From a checkpoint of a small image denoising model: 32-pixel images.
Rows from block 2 of a small image denoising model, named by matrix and row number. Rows with one number belong to one channel. Each number is 128 + 32 x the weight over its row's rms, rounded and kept within 0 to 255. All counts start at 0. Numbers have three digits each.
After each channel's rows are labels from the 100 images, of 14848, where the channel reaches its highest value: "responds to" is what is common among them. Only what is clearly more common there than usual is listed. The data: photos of plants and fungi (iNaturalist).
# convs0: first 3x3 conv (model.enc.1.0.convs.0.weight, 128x128x3x3, each kernel summed), inputs 0-63
# convs1: second 3x3 conv (model.enc.1.0.convs.1.weight, 128x128x3x3, transposed, each kernel summed), outputs 0-63

convs0.102:103074091120124063144169118124104120122079184091096158134097152094151170158149112114160142145108175143119151154146088170097139113139062115126114133065140110135080068102127137152095100176095145
convs1.102:144199114145173128039120125120124150149096108115169134100084087144095107101106101113079193190113147140141095114087087116133082153140128123080076120107133114068080117126133135122166101107166081
responds to: order Asterales

convs0.47:133103077120092130118204067122000154126139135129146114186129072158173118147171114026127137098154101113127101129138127150085151107140148141087071140097153141160159071115124121094112099076133178
convs1.47:109112192140114120114103111111038109130122114153086056168137061083137149154135132058110102167151069128149150106126167119108148080150119099120133083148123095136166154200142137130094116124100153
responds to: order Lamiales

convs0.114:092187091109080162086092100113155101109152159096151133082120168149120171054097182105153145175090121104114107168119134176134089150126180155041126087128145118174131101166143154100082153068120133
convs1.114:151116128165150151111127122122144111067140120125080157124165159169097118130146180116139159000135133126150122138167094155171162120056141201136103163122110129136129148148157136128168111151087153
responds to: order Asterales; family: Asteraceae

convs0.43:091149123143126113123150139133115123106093053114152129097115160098124096168178117131126065132103107118134111131135083169092123133126100128151140165171128124129140033082134178143104125086105128
convs1.43:110162088093147127121120133137095222137057100135099149109125134132119082101043142102113017160113134128095159117100139118122137145109138104098173128129158083148187091122088170132135125129113127
responds to: order Asterales

convs0.53:175177171151164132093101098186111106113140086159109193113114120156100103149119145122137097190153108124146104140091115101249142109156117115162115105154095102185143097128096171147133135162126119
convs1.53:133064095100122133120151113090101163129158154133109084129125099114120146052115097152085098054104128092032157114189083155070167119109112099118068110104049149072115159091144077094118149148159132
responds to: order Asterales; family: Asteraceae

convs0.109:117153152135133107182097117093156086179111101116143144119136113125119124188140122120172130135139204129153171145108115121075094131182140133143168160099139130130099093131090088108019122154180084
convs1.109:061155153076064126135147101111137115198130132160150184169163199170100120133194158086090173095138144084082113138107159131105087135133093141113147136105158157145114133133157136150150085186144116
responds to: order Asterales

convs0.10:127124154088158098087130123187106073166084100175132147127151167114083138162134137088124064124117201163095131235163184147120130122180111097130104149124163126110145121142105176115118150118142136
convs1.10:110135071097137157145145123065144132124137127146206152151131101208101159126130124099123158083121137104154111174126136102167177118181132138186131124075084103055108097155126118126083095142082134
responds to: order Asterales; family: Asteraceae

convs0.82:117049119126085224131088132115148160106163148093116117126173127112143109106147169131096100162098161155125135210077178121096130069152193133110144114060122088054094109141132099138109060102174107
convs1.82:087077071114169109113069155102159104099149116147101127102222103116115140151089105142107156093130144104178144081127186104136151112132142131150122154074134065190110152147151124125114167093124112
responds to: order Fabales; family: Fabaceae

convs0.31:199122090144134166136089096165176121088150162092144109134163098167143091106104117165132111133166089132113116081136173081114152091147155096137155123113110145164144181113130029109108106185114119
convs1.31:081146149061126090127073147118117165085069143171067142149118081146151027088150119102138149073109135122166159150121163090140114181134120150154087065094092132088157066138119127123133123104159130
responds to: family: Asteraceae